Weights of a small image diffusion model.
Model: 48-pixel images, norm rmsnorm, activation swiglu, layers 12, width 160.
Data: trained on aerial photos of the United States (SatlasPretrain), 101725 training examples, 16.4 epochs.
Rows from block 2 of a small image diffusion model, named by matrix and row number. Rows with one number belong to one neuron. Each number is 200 + 40 x the weight over its row's rms, rounded and kept within 0 to 999. All counts start at 0.
After each neuron's rows are labels from the 100 images, of 14976 (inputs lightly noised), where the neuron reaches its largest size: "responds to" is what is common among them. Only what is clearly more common there than usual is listed. The data: aerial photos of the United States (SatlasPretrain).
# gate: MLP gate (model.blocks.2.mlp.gate.weight, 416x160), inputs 0-79
# fc1: MLP up (model.blocks.2.mlp.fc1.weight, 416x160), inputs 0-79
# fc2: MLP down (model.blocks.2.mlp.fc2.weight, 160x416, transposed), outputs 0-79

gate.134,207,201,164,89,185,138,206,175,188,126,251,157,259,182,193,173,222,242,122,208,303,144,228,135,158,245,169,152,202,170,300,220,221,165,209,116,276,262,177,236,200,179,277,176,202,209,194,251,242,163,153,224,250,261,156,199,186,231,141,199,188,212,266,195,162,231,118,179,219,193,209,159,218,145,218,233,195,264,148,153
fc1.134,290,252,225,206,248,247,171,163,185,223,212,202,227,231,163,177,249,186,182,262,174,274,196,172,271,185,181,190,166,246,188,295,178,163,251,189,220,189,193,269,178,219,197,108,183,203,166,170,160,211,208,168,217,272,203,205,179,198,177,281,183,199,215,207,228,204,180,142,159,236,191,187,163,217,168,222,258,207,197,167
fc2.134,228,207,235,327,206,152,185,167,158,202,223,172,204,224,223,225,183,152,151,236,235,203,245,156,194,193,251,214,236,202,113,176,165,205,196,163,288,176,290,248,252,209,237,297,249,153,195,185,213,221,226,204,122,251,172,168,149,182,191,269,182,233,219,217,108,187,153,200,188,204,212,226,196,157,193,180,228,161,179,170
responds to: building

gate.171,172,141,231,196,209,185,243,177,233,235,197,204,181,185,268,256,200,172,170,196,229,182,195,178,225,219,225,237,187,202,171,161,127,208,171,210,214,140,144,210,177,164,258,162,185,244,183,171,220,258,259,237,165,290,198,120,200,199,199,182,226,227,168,158,141,222,210,151,139,211,178,267,304,166,204,228,148,223,195,196
fc1.171,159,250,164,196,233,223,209,231,184,161,201,175,211,237,189,156,230,220,189,159,213,158,230,184,217,232,234,184,226,271,200,209,206,261,297,247,242,135,254,196,151,246,212,257,162,182,123,111,267,199,206,244,182,261,191,161,227,240,181,218,174,221,186,174,239,157,173,232,257,197,136,233,289,192,148,248,132,153,178,199
fc2.171,162,241,245,174,173,171,157,220,213,175,219,204,236,247,242,194,271,200,191,102,225,221,217,270,236,143,177,210,221,170,190,212,239,234,206,211,262,80,169,223,268,149,211,184,237,185,185,257,259,199,179,182,221,294,181,257,236,184,175,206,247,148,178,104,222,151,176,211,228,199,251,216,137,204,226,159,167,200,186,216
responds to: building

gate.271,231,230,164,214,167,154,215,186,197,166,170,173,203,210,204,165,239,192,221,181,197,194,212,198,254,182,255,225,204,153,248,154,186,192,159,221,229,168,282,90,245,176,287,273,185,223,198,220,191,297,216,164,177,179,212,190,172,136,213,206,199,200,191,169,168,195,166,219,220,225,250,168,203,246,187,213,148,132,189,144
fc1.271,131,146,214,204,253,321,161,226,193,162,240,205,211,269,167,188,215,242,187,235,184,191,192,216,102,230,209,107,206,265,162,209,245,193,237,175,167,199,153,258,180,145,219,204,177,191,175,210,197,187,158,231,206,200,216,189,226,180,181,175,176,239,177,255,211,171,222,168,138,204,174,155,197,160,195,182,228,170,214,207
fc2.271,205,207,188,201,183,219,199,204,231,175,229,170,171,215,223,172,141,203,184,206,208,149,225,212,123,168,264,253,217,117,219,275,269,100,205,178,241,221,178,208,247,192,161,214,157,203,182,189,191,266,251,211,258,226,223,199,292,222,157,197,123,124,222,258,203,225,248,193,153,194,249,170,181,196,226,226,203,204,211,179
responds to: building

gate.67,157,222,187,194,125,168,215,195,199,207,142,262,149,255,206,157,215,140,209,170,240,194,137,242,257,206,142,268,244,168,211,169,193,224,193,219,207,269,289,208,270,187,256,204,200,208,242,241,229,185,209,212,238,198,218,162,189,167,136,193,129,185,267,274,181,151,205,163,236,152,227,257,242,239,130,231,242,214,233,256
fc1.67,203,174,186,206,205,199,178,196,201,204,242,147,333,169,171,116,152,282,232,198,217,247,240,191,140,197,140,99,200,175,193,192,222,211,185,169,123,135,174,161,241,222,211,225,170,131,164,145,214,140,232,177,173,111,208,146,232,204,184,269,211,164,178,97,216,234,162,209,134,252,230,272,175,254,256,167,186,169,209,299
fc2.67,258,183,268,259,229,178,170,239,188,106,230,256,174,160,177,228,216,175,215,209,178,262,267,172,148,225,206,274,154,226,111,185,131,189,157,212,180,215,241,131,189,188,199,194,196,231,182,245,202,238,184,181,187,307,186,147,241,249,198,268,195,222,187,194,181,214,175,212,171,206,181,216,272,233,154,191,157,265,206,143
responds to: crop field

gate.18,223,238,167,185,154,187,239,168,135,162,219,223,242,259,195,143,194,217,175,251,196,184,227,230,159,250,262,195,240,217,172,143,210,147,198,294,137,270,231,195,221,160,299,199,233,204,181,215,135,246,184,191,193,193,268,184,178,158,210,167,158,226,212,239,186,265,252,206,240,108,239,155,178,247,219,136,186,171,200,125
fc1.18,100,206,188,200,212,180,191,183,210,220,226,243,154,186,128,244,177,212,241,182,151,255,226,185,168,239,177,188,138,107,145,227,208,222,287,223,247,227,197,201,192,197,209,211,244,211,188,272,212,163,179,227,234,202,191,192,266,145,142,190,204,216,205,179,147,204,86,133,214,221,163,191,239,166,248,245,99,188,228,230
fc2.18,266,198,192,264,171,203,224,206,188,192,193,154,213,229,202,176,196,144,176,232,275,160,237,139,234,231,140,216,202,231,195,164,254,145,250,230,190,204,178,217,238,112,253,207,136,202,200,165,219,266,206,238,200,217,251,159,153,178,190,196,274,176,189,199,211,126,176,222,142,234,222,205,279,188,238,178,219,174,73,156
responds to: crop field

gate.334,196,210,163,103,230,181,212,212,220,197,173,242,227,231,263,140,195,188,232,271,272,244,200,179,243,238,248,204,148,217,211,216,222,231,156,275,243,202,215,158,182,239,237,139,224,261,261,154,231,235,213,71,149,266,191,242,181,230,240,206,141,175,165,183,195,205,211,229,176,227,210,101,153,195,218,219,148,150,161,190
fc1.334,255,164,194,199,138,216,226,185,137,156,251,110,139,180,128,211,192,180,140,138,203,97,173,214,140,184,209,163,273,144,244,223,216,200,212,159,206,196,246,235,258,186,216,206,223,135,181,284,199,178,212,226,225,211,251,170,210,177,156,186,217,236,159,176,192,210,223,217,266,172,146,181,211,201,200,178,286,298,197,204
fc2.334,145,140,199,164,187,241,269,258,216,252,176,182,181,244,256,232,250,195,198,262,137,190,202,265,221,150,148,119,328,189,230,190,227,149,193,183,200,198,174,155,216,177,232,208,202,205,173,293,231,202,204,230,189,140,169,233,231,216,158,172,214,254,239,185,206,212,225,192,191,246,193,268,239,142,214,202,235,288,150,205
responds to: building

gate.219,181,183,272,193,159,151,157,142,281,202,172,160,269,202,215,167,214,196,236,214,297,171,197,226,159,163,165,236,225,166,217,171,226,188,232,284,254,234,254,156,204,175,189,134,242,193,184,201,138,167,164,231,193,204,220,199,240,191,232,117,177,206,222,238,149,209,191,124,178,230,154,208,196,206,212,158,255,168,209,218
fc1.219,189,163,174,195,258,253,161,234,197,230,199,164,238,137,173,213,201,193,247,178,169,166,221,180,281,170,174,147,167,199,259,307,237,201,242,171,205,156,217,201,231,197,130,190,201,174,154,185,227,244,136,205,189,250,148,228,244,196,190,274,230,211,248,147,171,205,229,202,149,268,184,228,183,187,137,211,242,208,155,285
fc2.219,278,153,270,202,148,218,104,189,163,195,216,161,255,199,180,176,165,257,218,213,236,214,197,145,198,141,215,214,243,137,173,232,227,217,185,184,167,157,197,181,165,162,191,200,210,196,217,244,191,250,147,241,244,180,185,177,188,205,236,248,231,171,171,212,220,273,198,145,155,189,225,185,178,150,203,146,209,170,239,234
responds to: crop field

gate.229,131,176,233,221,249,180,194,229,155,170,222,181,236,224,219,171,144,197,281,191,255,198,173,236,214,206,134,199,180,166,188,220,275,215,188,197,197,244,213,204,247,166,258,163,216,145,282,248,258,233,190,179,312,224,182,171,258,179,107,223,210,201,159,194,154,204,235,161,213,189,138,117,227,181,174,169,165,233,216,300
fc1.229,177,178,192,191,161,148,193,163,166,127,257,291,225,224,203,171,208,186,173,123,180,157,229,152,205,248,226,241,234,247,179,177,247,208,213,222,155,193,235,258,137,233,202,245,167,174,217,179,218,197,106,193,113,291,222,199,164,214,254,169,201,221,233,209,139,176,206,262,238,201,218,233,178,127,171,230,176,262,191,45
fc2.229,203,85,156,183,205,214,227,198,205,220,217,207,201,127,200,173,167,214,110,239,207,182,230,161,228,123,160,193,213,152,246,213,193,196,263,142,215,210,257,233,211,160,113,161,257,207,211,185,213,236,169,204,220,101,194,291,132,170,280,203,208,192,169,185,184,167,179,197,152,274,230,204,175,168,203,238,201,230,203,244
responds to: crop field

gate.168,183,176,165,215,191,220,185,254,209,36,238,240,161,102,183,176,176,216,175,220,203,239,149,193,235,143,227,293,181,167,169,133,230,170,244,226,153,147,123,150,266,139,189,204,151,173,234,176,236,169,236,254,230,197,240,200,199,208,228,284,213,202,187,187,184,180,179,269,208,156,176,214,172,162,241,220,170,225,188,164
fc1.168,257,129,230,223,233,252,149,229,229,263,145,159,203,128,184,257,232,213,281,145,218,198,222,180,228,193,162,152,148,206,259,257,174,228,184,123,257,162,214,191,212,267,115,212,192,185,194,220,269,172,182,174,168,205,137,208,244,229,143,210,220,197,266,163,192,176,216,171,136,287,197,197,202,178,179,193,245,221,223,275
fc2.168,219,189,194,179,215,215,245,189,174,241,166,266,192,244,197,197,236,234,232,166,158,256,243,206,204,178,197,306,186,155,184,90,152,216,176,178,250,242,153,241,283,134,270,197,208,162,189,175,184,164,209,220,207,208,128,170,219,222,249,156,218,233,193,206,136,178,223,275,94,232,237,173,138,237,221,207,216,183,174,137
responds to: crop field

gate.330,203,120,213,212,250,239,144,272,211,211,151,172,186,116,215,228,210,220,239,139,205,181,223,152,290,179,181,194,227,166,230,242,182,234,194,122,243,108,197,171,209,267,115,194,194,179,188,158,250,178,194,209,137,252,151,237,216,258,172,239,232,167,211,145,157,181,224,186,130,223,163,200,183,181,151,254,223,183,190,270
fc1.330,178,190,260,153,218,208,181,268,156,170,304,220,159,237,254,245,191,168,253,237,208,268,157,210,159,238,215,184,187,199,185,142,195,196,190,205,219,237,108,158,150,202,186,182,254,222,185,324,260,186,254,163,206,204,179,215,222,169,182,127,239,169,194,203,177,220,85,221,243,153,189,250,188,218,190,163,207,147,187,174
fc2.330,225,239,280,137,209,227,189,146,236,255,172,218,162,206,185,194,179,148,191,171,128,278,243,195,235,189,243,211,208,214,118,224,226,208,192,171,118,218,182,243,150,227,205,209,217,188,215,256,176,172,257,201,235,228,219,208,171,150,191,232,234,177,114,207,186,182,316,214,167,206,179,249,185,195,167,122,192,171,242,192
responds to: crop field

gate.262,129,248,144,160,231,206,204,135,194,153,237,262,244,245,140,192,294,232,196,191,155,175,194,237,191,196,186,231,218,204,252,199,205,155,221,234,136,287,265,278,215,192,227,203,247,211,229,184,168,262,224,159,229,235,230,227,242,250,223,258,178,207,121,240,252,252,235,241,212,160,246,91,186,198,151,213,229,246,277,180
fc1.262,96,190,159,167,262,249,215,136,132,194,212,173,166,189,224,222,212,231,193,182,209,150,147,188,255,228,243,254,215,207,213,240,160,177,257,227,71,258,211,277,190,210,153,188,204,247,202,149,162,222,211,203,158,189,253,208,184,194,214,238,261,274,178,195,239,199,178,247,170,204,198,171,188,244,196,225,278,173,189,195
fc2.262,299,184,131,176,257,149,237,250,269,198,215,180,213,218,156,234,226,216,197,256,188,180,223,191,178,218,212,222,189,191,212,241,243,218,143,216,261,194,185,126,186,248,256,216,172,257,165,139,269,234,249,235,156,210,165,214,225,178,213,148,250,260,152,231,244,216,179,206,243,241,192,247,247,176,182,228,119,210,195,199
responds to: building

gate.400,181,105,211,217,250,236,162,266,231,214,160,190,196,129,219,160,203,220,294,220,235,209,193,171,213,189,194,154,153,146,260,244,160,240,186,167,227,192,186,212,256,259,151,168,143,120,176,124,264,190,195,193,215,224,181,225,250,236,141,232,235,192,288,203,197,201,211,210,153,213,148,243,185,172,172,234,248,233,216,351
fc1.400,258,191,196,194,211,149,240,202,121,175,257,151,166,174,192,183,219,246,136,234,246,208,160,216,246,190,209,271,218,136,223,183,297,197,183,198,147,230,141,179,182,195,190,209,263,195,124,265,217,210,239,201,147,180,120,176,264,168,207,270,205,100,186,202,222,223,164,160,273,188,237,210,204,145,163,146,193,174,149,200
fc2.400,152,235,188,258,291,244,228,197,270,214,148,79,166,174,233,213,147,235,312,121,164,226,240,201,160,164,211,238,229,166,198,203,139,215,203,166,250,237,163,196,255,231,210,185,253,159,228,246,213,211,182,203,193,195,272,245,156,161,203,194,202,176,221,175,207,196,234,162,179,233,200,191,131,270,187,120,201,226,236,197
responds to: crop field

gate.413,193,220,127,124,187,148,153,170,265,218,154,199,170,171,218,215,235,213,177,248,232,152,214,187,112,268,189,154,227,237,162,140,210,150,125,253,246,244,158,172,187,209,257,196,215,179,177,164,188,273,191,148,212,243,168,262,133,239,225,181,171,193,189,188,214,163,158,192,280,156,219,161,195,168,156,186,170,198,175,181
fc1.413,183,200,222,75,159,196,146,274,184,153,228,232,260,225,255,226,216,187,163,259,266,202,252,222,203,183,211,237,190,170,247,173,188,177,185,238,277,225,160,225,206,190,259,192,182,241,205,171,150,226,140,212,233,248,137,249,153,268,174,231,210,177,214,219,221,158,136,148,209,145,249,152,228,175,217,259,174,177,169,187
fc2.413,175,249,131,161,180,212,152,239,180,148,308,181,135,223,151,227,127,250,188,160,233,135,168,225,244,255,207,149,209,225,179,143,186,204,255,230,142,194,152,296,201,236,155,176,216,145,244,87,190,197,223,183,273,228,234,225,226,237,250,200,222,183,184,273,234,266,211,140,175,201,187,201,176,278,189,147,172,189,246,238
responds to: building

gate.246,182,166,271,158,240,213,185,220,160,222,144,212,168,176,205,265,211,230,238,212,196,192,205,143,189,215,225,246,208,207,233,131,189,179,194,258,210,146,156,98,117,234,128,244,205,163,210,181,215,177,137,255,128,296,201,107,219,207,296,176,264,155,264,223,181,228,216,233,263,302,214,244,205,181,222,230,179,260,293,148
fc1.246,210,210,210,192,164,219,207,223,244,98,140,216,188,252,287,240,176,184,243,295,168,217,264,189,169,246,214,201,254,157,219,264,249,166,225,194,177,211,162,189,224,248,188,184,184,167,174,211,188,209,246,258,188,166,203,198,164,167,252,233,247,184,192,174,245,221,211,188,153,249,211,165,173,278,141,206,283,252,142,209
fc2.246,182,213,226,191,254,200,211,209,241,137,135,177,194,243,271,228,184,232,190,292,208,178,223,189,171,131,200,205,155,219,160,123,218,167,206,194,157,260,221,269,121,170,232,226,191,243,166,196,201,203,167,155,207,175,194,184,152,244,229,257,179,238,164,203,161,188,190,233,138,212,245,232,253,292,247,197,342,196,144,255
responds to: building

gate.129,209,198,303,139,193,223,211,209,199,197,186,221,239,159,198,198,199,194,203,197,185,176,160,180,116,214,275,293,186,227,215,145,184,227,242,204,204,215,250,213,227,197,245,141,199,120,213,245,197,233,238,221,114,204,167,201,217,229,221,259,155,129,232,295,169,179,215,239,265,202,135,162,148,174,185,197,227,179,290,214
fc1.129,175,178,252,186,228,180,246,148,182,173,228,222,236,167,201,162,261,181,169,167,222,185,172,215,155,254,170,233,197,261,215,134,175,122,202,184,168,200,229,193,196,162,150,166,164,165,174,267,161,159,210,240,242,223,207,103,204,189,225,230,132,235,297,236,225,181,217,249,171,224,228,232,275,199,238,189,209,209,202,96
fc2.129,185,209,224,159,219,185,177,219,122,124,246,266,203,224,204,168,133,254,279,213,191,224,225,149,205,299,228,199,180,187,148,252,226,217,189,209,181,195,189,206,198,186,171,239,168,261,200,157,148,220,210,170,173,198,161,253,179,207,196,211,153,191,172,142,113,94,266,198,163,186,217,139,201,235,96,193,188,145,142,197
responds to: crop field

gate.250,228,232,124,173,233,251,210,156,257,159,224,297,191,260,171,226,257,166,190,217,215,222,159,136,184,215,238,158,175,182,152,237,187,225,143,221,267,171,240,186,182,165,231,214,252,174,157,191,258,173,166,212,165,232,235,220,173,234,268,122,286,216,200,189,236,226,130,232,194,174,180,234,183,201,112,287,248,250,235,156
fc1.250,139,236,134,196,160,261,186,267,230,157,204,224,223,218,123,172,198,134,192,172,210,230,244,233,103,256,224,217,188,199,185,172,184,240,227,148,227,217,261,239,278,163,242,148,218,245,141,160,204,206,194,198,307,233,162,205,223,179,198,268,232,165,208,166,193,209,189,163,238,204,112,177,185,127,223,133,241,207,178,241
fc2.250,144,222,200,204,261,307,212,197,231,197,195,173,204,205,147,238,183,124,166,267,147,163,120,223,157,137,238,257,236,226,233,145,162,265,212,171,221,195,207,152,153,220,179,238,152,150,163,173,161,174,125,243,157,184,217,215,191,192,118,183,252,189,193,193,216,210,195,189,141,197,229,170,213,224,185,351,231,232,157,256
responds to: building

gate.102,207,142,202,225,200,223,138,244,204,245,160,171,200,122,175,217,211,150,214,212,201,198,202,172,225,110,183,201,128,217,198,235,182,295,252,125,221,169,197,194,253,276,144,215,181,183,202,184,238,186,219,244,215,115,137,264,202,238,172,223,216,170,202,192,198,176,181,192,170,234,170,231,218,184,179,243,228,213,209,347
fc1.102,211,145,218,206,210,199,151,240,197,251,171,173,188,140,186,222,218,179,197,223,195,189,209,187,223,113,162,194,135,199,204,255,188,298,252,136,229,155,192,203,240,267,148,206,165,193,195,165,244,176,226,241,234,100,142,278,172,232,183,229,232,165,213,183,198,156,181,187,166,246,160,226,229,172,181,231,240,227,211,347
fc2.102,200,161,210,210,275,205,244,213,192,215,207,197,186,173,180,194,202,212,200,200,183,213,207,188,214,277,173,187,227,175,211,200,189,253,217,167,199,219,215,211,185,180,212,198,203,211,215,206,221,209,198,182,159,71,164,391,186,180,221,211,194,205,137,199,190,199,206,205,191,230,199,214,221,202,203,181,188,189,218,222
responds to: crop field