config = dict(
    horizontal_flip=True,
    cond_dim=256,
    qk_norm=False,
    patch_size=[6, 6],
    width=160,
)
Rows from block 2 of a small image diffusion model, named by matrix and row number. Rows with one number belong to one neuron. Each number is 500 + 40 x the weight over its row's rms, rounded and kept within 0 to 999. All counts start at 0. Numbers have three digits each.
After each neuron's rows are labels from the 100 images, of 14976 (inputs lightly noised), where the neuron reaches its largest size: "top examples" is what is common among them; "colour at peak" is the nearest of a few named colours to the mean colour under the peak. Only what is clearly more common there than usual is listed. The data: aerial photos of the United States (SatlasPretrain).
# gate: MLP gate (model.blocks.2.mlp.gate.weight, 416x160), inputs 0-79
# fc1: MLP up (model.blocks.2.mlp.fc1.weight, 416x160), inputs 0-79
# fc2: MLP down (model.blocks.2.mlp.fc2.weight, 160x416, transposed), outputs 0-79

gate.267:482480521479522448464457498509496555421456428569502482485453510511473466527513536469497509558524516502498519520526467532517526471522520540504490474527450554499529492541511526470525532529496479523481510476541477542418458437571479547572442498
fc1.267:516487538454495530484489535502457466482479505556552463551496487534514480506461487489476478554525535523537432511471503421518481467489430467504495472462510529493516478467535465512582595430461535515578546442523579456540451468483513532574542451
fc2.267:503533525511481459540506539480530491511502475498541534484524541504541440506487492501523507325483530556511452503498536516473520460500478477477482388467479500459537500438510528483543461518467522491501517531549543428513551485497534524549476506
top examples: building
colour at peak: white; pink

gate.399:462441510418463543488465517530510531446543469475427511500491518459506509457514467469500484502546571438492492500572533438445495450413459527460493580525522551484532509512527492491489489459588465447539546519456471439459474486551525547565588465
fc1.399:479495448472493502482500519559535483410531535464459583489416484515466546453544544458497446429444491459529549474513531529414569484458519556514545571500533544448477502480474538422550510495539500512544542490559487499438517484492444511469533480
fc2.399:544585442449427523487517455427479529421444547483529509459537456490502442552531463499497479506508407553474442527487537553462543541423534531530492434522508540477500525502533536461484484444430563467413452522491516450445505536526565496547414522
top examples: building
colour at peak: pink

gate.355:509574553472429505522459433458529543550529561549460465517446509540551506460491533511491545459455478498468528567470486479498521529498488539422550544468497479463497522437525444481500487544518454483547503497500505533477536486411425483518443452
fc1.355:465499550512494476467465493491513543430473474445514476480530476467396470411540490470398494501575483495472544473584474517517439519535467446485492498502482454507517520579527465564483480491469509566454532446461497508526471483534503604542570501
fc2.355:507500412528536478533498469468503435448509541455511523584431520449541496466537487486538453493484489477452506549530508432466457542522537565426476583569538488563502528493530524484481480452448440512533478523479515461512476488579484539430456532
top examples: building
colour at peak: pink

gate.356:494596486505468430491541556524499476486520503476405460423437442494427522541513373474483486498529489493468463526512497516532503491463507542475538466429509518470477537530469494605513578457471501475504454482480435527591490497478508533487479497
fc1.356:490575501531477417494516522504456484486503563490465453437481468515471508476513347445507471520482537474481462501524459481499534472484532551477509459399474498502497513527472508585495577495475513506462526521482430536584491501460529506476469469
fc2.356:532614529508516444525537506482520505517506552490445517474415494510485504510501645525464541508521503425445472504500486491480491456540473449500498506534523499552507514536499461593514437499523456494494503518463459470435503504517497463535498409
top examples: crop field
colour at peak: grey

gate.276:569612452464539494485563524530500455424483496548456514550492499486501523546515517467455571448479527486445570486531494556483498445415506543515446418482489435475549490494482521528513499494501434560463485485523526539493515534519548485528520417
fc1.276:473436499519459463533498497471472481561465537462541492440459470512502557516515516508480394513513467513507452469498553399512503491570490456486517589479487532528478566439486523489471523451535544436519484573499498488517497414537500502452487484
fc2.276:504485519518460452547570537515491453535438460504564530517457529544543454521478459523583545507522543540432546517517444523463504465548563509546516483510460562422413454466582495610518540474421475463477487513574465534545511510472515516469461511
top examples: building
colour at peak: grey

gate.140:501561469524402556563526483495482542475516449504545511440479537556471493539538364519453491543472452478505444552537554451426505493460473532527504590511486505600522504458481523486481471544595470505586505510514542494492457477463477481511455473
fc1.140:464545543498495457515496512460509478518502472439591541480432494453480507511478374490474456529580533485497520576510485509450491469472509554492522564534484501616515509458567473535550485587564532437547515524441508493513455497469485476547452453
fc2.140:481607517485530473452509504470499488523497504553547476485405513499453510509512682517545553466477524513463503575452492501569509457519479430498496549487503530383526525522514522527523503451602486518514488492461543484497507478535498496482441436
top examples: building
colour at peak: grey

gate.90:519538516518484485486497441592539495453539525528440470555470567537564448538469464497512479540475595432546527589506428476500571508510473545502498481509476484507487457492508495461576441500558525487523515511628548509499594508516467539503440496
fc1.90:487466522504448494495563528477469532586436489461415539514491550534453543447552499485511526479483437554440510467465558457510511465521458496477507548417527537469427560466481535487438554499590507477550464460374465504523549473461530425536501501
fc2.90:583467503482498525514533542440505465465435491524548470423484469454424571453454431572506504461501432466446424452471391512526510448508452487514465514537540503459551591500476458493511479524436451526460475528429506527593546488499495492469517481
top examples: building
colour at peak: grey

gate.255:485495524418539513508424509452457504530513468464548459506408515548488531464492513479485553437439492508541488530436565480497470446472511455530475460544490471500515468491547515471492423480531464575595501441464467523501519458477479563545475464
fc1.255:471504530521551479494455437497486470519522454475495502510576475482498535563473480505489467562562475464507468498512509461564539491475472492514444519520446433513527510583468552517513582570447503520507511504497529477470501488493615525481497490
fc2.255:507502479554479518471430482455447499464528422555535542477440511476506521471569527541499440552569466524513448510458450461504524453537509530542526460455507546465500439461504501523501544510563466427605506569470431482496507441544457561464490479
top examples: building
colour at peak: pink

gate.209:501507447567426551501547555447493593557509465527492507474413531443512500535524519502524529539430472503533489502559438564460539521489509494513525505512468476462535487455477466525449428477522498566469458410457476538493515512533420506451578495
fc1.209:499501453588455554508550557497498519512431547523436515515372426534492503488531487491500493449438509527498494477521491530462480449584553513518566514493559562453468518425526455485425461489553511489508540500508471529535531524515392506477515516
fc2.209:561442508557459486547416397529522569526488544556550498467593458454461512459516496479506534522414505467523529482480397483474528468523501473496469529517495517449491525538478437519527463473510520542512530406527516514521505489533463524477441506
top examples: building
colour at peak: pink; white

gate.254:494525504489492477539508464487560539472537527481531473498479430503488572499481451531480579513453481509452506565483522501525447456537480487500501526490503456489479504455502492496489502543520548464443482484503495507574540458532536427532480393
fc1.254:425468542561482540513530522490467490523460404538510521542481458482530486537507472538510471514485494486498464508445471437436453461512472467501440516453569460487573475472492500534510538520501500533503500488422547514512439568484582503472446432
fc2.254:463501496529518475528503501479540478523526487535549529494462398528516550541517568531546512430553495551516526521491507455452525475536513482487521494436488514491428527542565424434418548506555516453510468520505520501453459480412448428499543406
top examples: building
colour at peak: grey

gate.313:509582436445498514462542505549472483509524583496475467499499510582419582498489513560484471490520504449528608452508479464467440491529491518539530504484444468453518523496499538581451472527505552530435468566475481454518551402515529508452517468
fc1.313:471506612477507533487554485445496464470495438482544533502497486494542536489487540393536501440493464476567490487533579395590514492441463464553460500517489486465491507532519545550477475474509527502453464607511557498527478419407502497439486513
fc2.313:403500467498481485476435473483551492532453445481431526545577541536575423453473563478549466498558543442452544530528539542509473554466497456465554478452425479532510455548523542428469463515498491500607548576534474446510454561539473459473491511
top examples: building
colour at peak: pink

gate.184:550515493447458419462501568456525495537481528490483443452503479505497468491504500499558449489517469466421481556465483526502489482459513510576510527516499506493532482473482539496445512539528484563396502476543455522508519458476502458607557510
fc1.184:531454540491530548466524467513509457504492515472593501532501451510516485555471502506505568491591460494567487549452461522457522476464502520442420517502446450522603428482498515543558552499486485476491477517463535473405467475416534507449479471
fc2.184:582496487572536410518506502425518517514506574564580524448530504509574514464544513573460527500515488519518483586461463505542473530483523479449553491474497569494490585486523412470577493495570498515488435530445463540532497446434516480493464525
top examples: building
colour at peak: grey

gate.47:454436489495529475479517535471487531490499491506459419572562518541531460489489440500475507513505542488466529517627530541546498490535465472495454525436470506416532468575481507553491577503477507503542504524440475501593524555484588495486494541
fc1.47:568460436508502524529532455478532505486506525563507537448435486510571502497481479465510528511507507516557483509488484459506487515498548509466406436393483479530499476529542478538433601559502561540501469500478493484456444444555440504509474538
fc2.47:488496519463457591466482497477480506525496530469513447547544487446508484510517475539517473422536524491540477531481492442470550511485462430492503423481487518578539487516545537463419488442424558481524540506449488550556500481441608465486417537
top examples: crop field
colour at peak: pink

gate.230:544372543540573536419559498520472493502434457513520507564443541527520450532464494461448477522555468548473419544463498483493518414501475465500465586446501531433515419501482537493529537453580494498443490482496534513525534499499522557511509586
fc1.230:496467573488567557505507469491501495571453554341559471565457509394483518499518499450543482533523454517545500440536534498480532528486500452499538565491483479500515516499467460419515491419449542483528415492541507423505516443532485513465501494
fc2.230:496509497511488524471515445530463506504558598448516469486438494437427446450517445484500540545452485476485435557516514513411508488497567489530536521487468450483522504464521503477472461548489487494509488520425535517491468559542424467448506499
top examples: crop field
colour at peak: brown

gate.364:577488543546490511551469486481451495488484498411484532499487431537506493580496474527466588557544549374415542476488504532504591543516525527513506433501495518483586572550502511479470490503478480610491504523492462573491425536527506481468455434
fc1.364:468546497487522484474572494528515490464503519503446477457426474506474473490503416479544518513528457487452427487420497490507549419465532497496485507463485495366580502453502493512500578483455465476444531504493481521576425530505544499483473436
fc2.364:572482487511438501486425460496452496577488483605509439493517477453544506526528492483517412447457481451411545489501452543522424535439510477525474458531512470470498534495563500486432569519530516404448507491485479466496501477470484546526457498
top examples: building
colour at peak: grey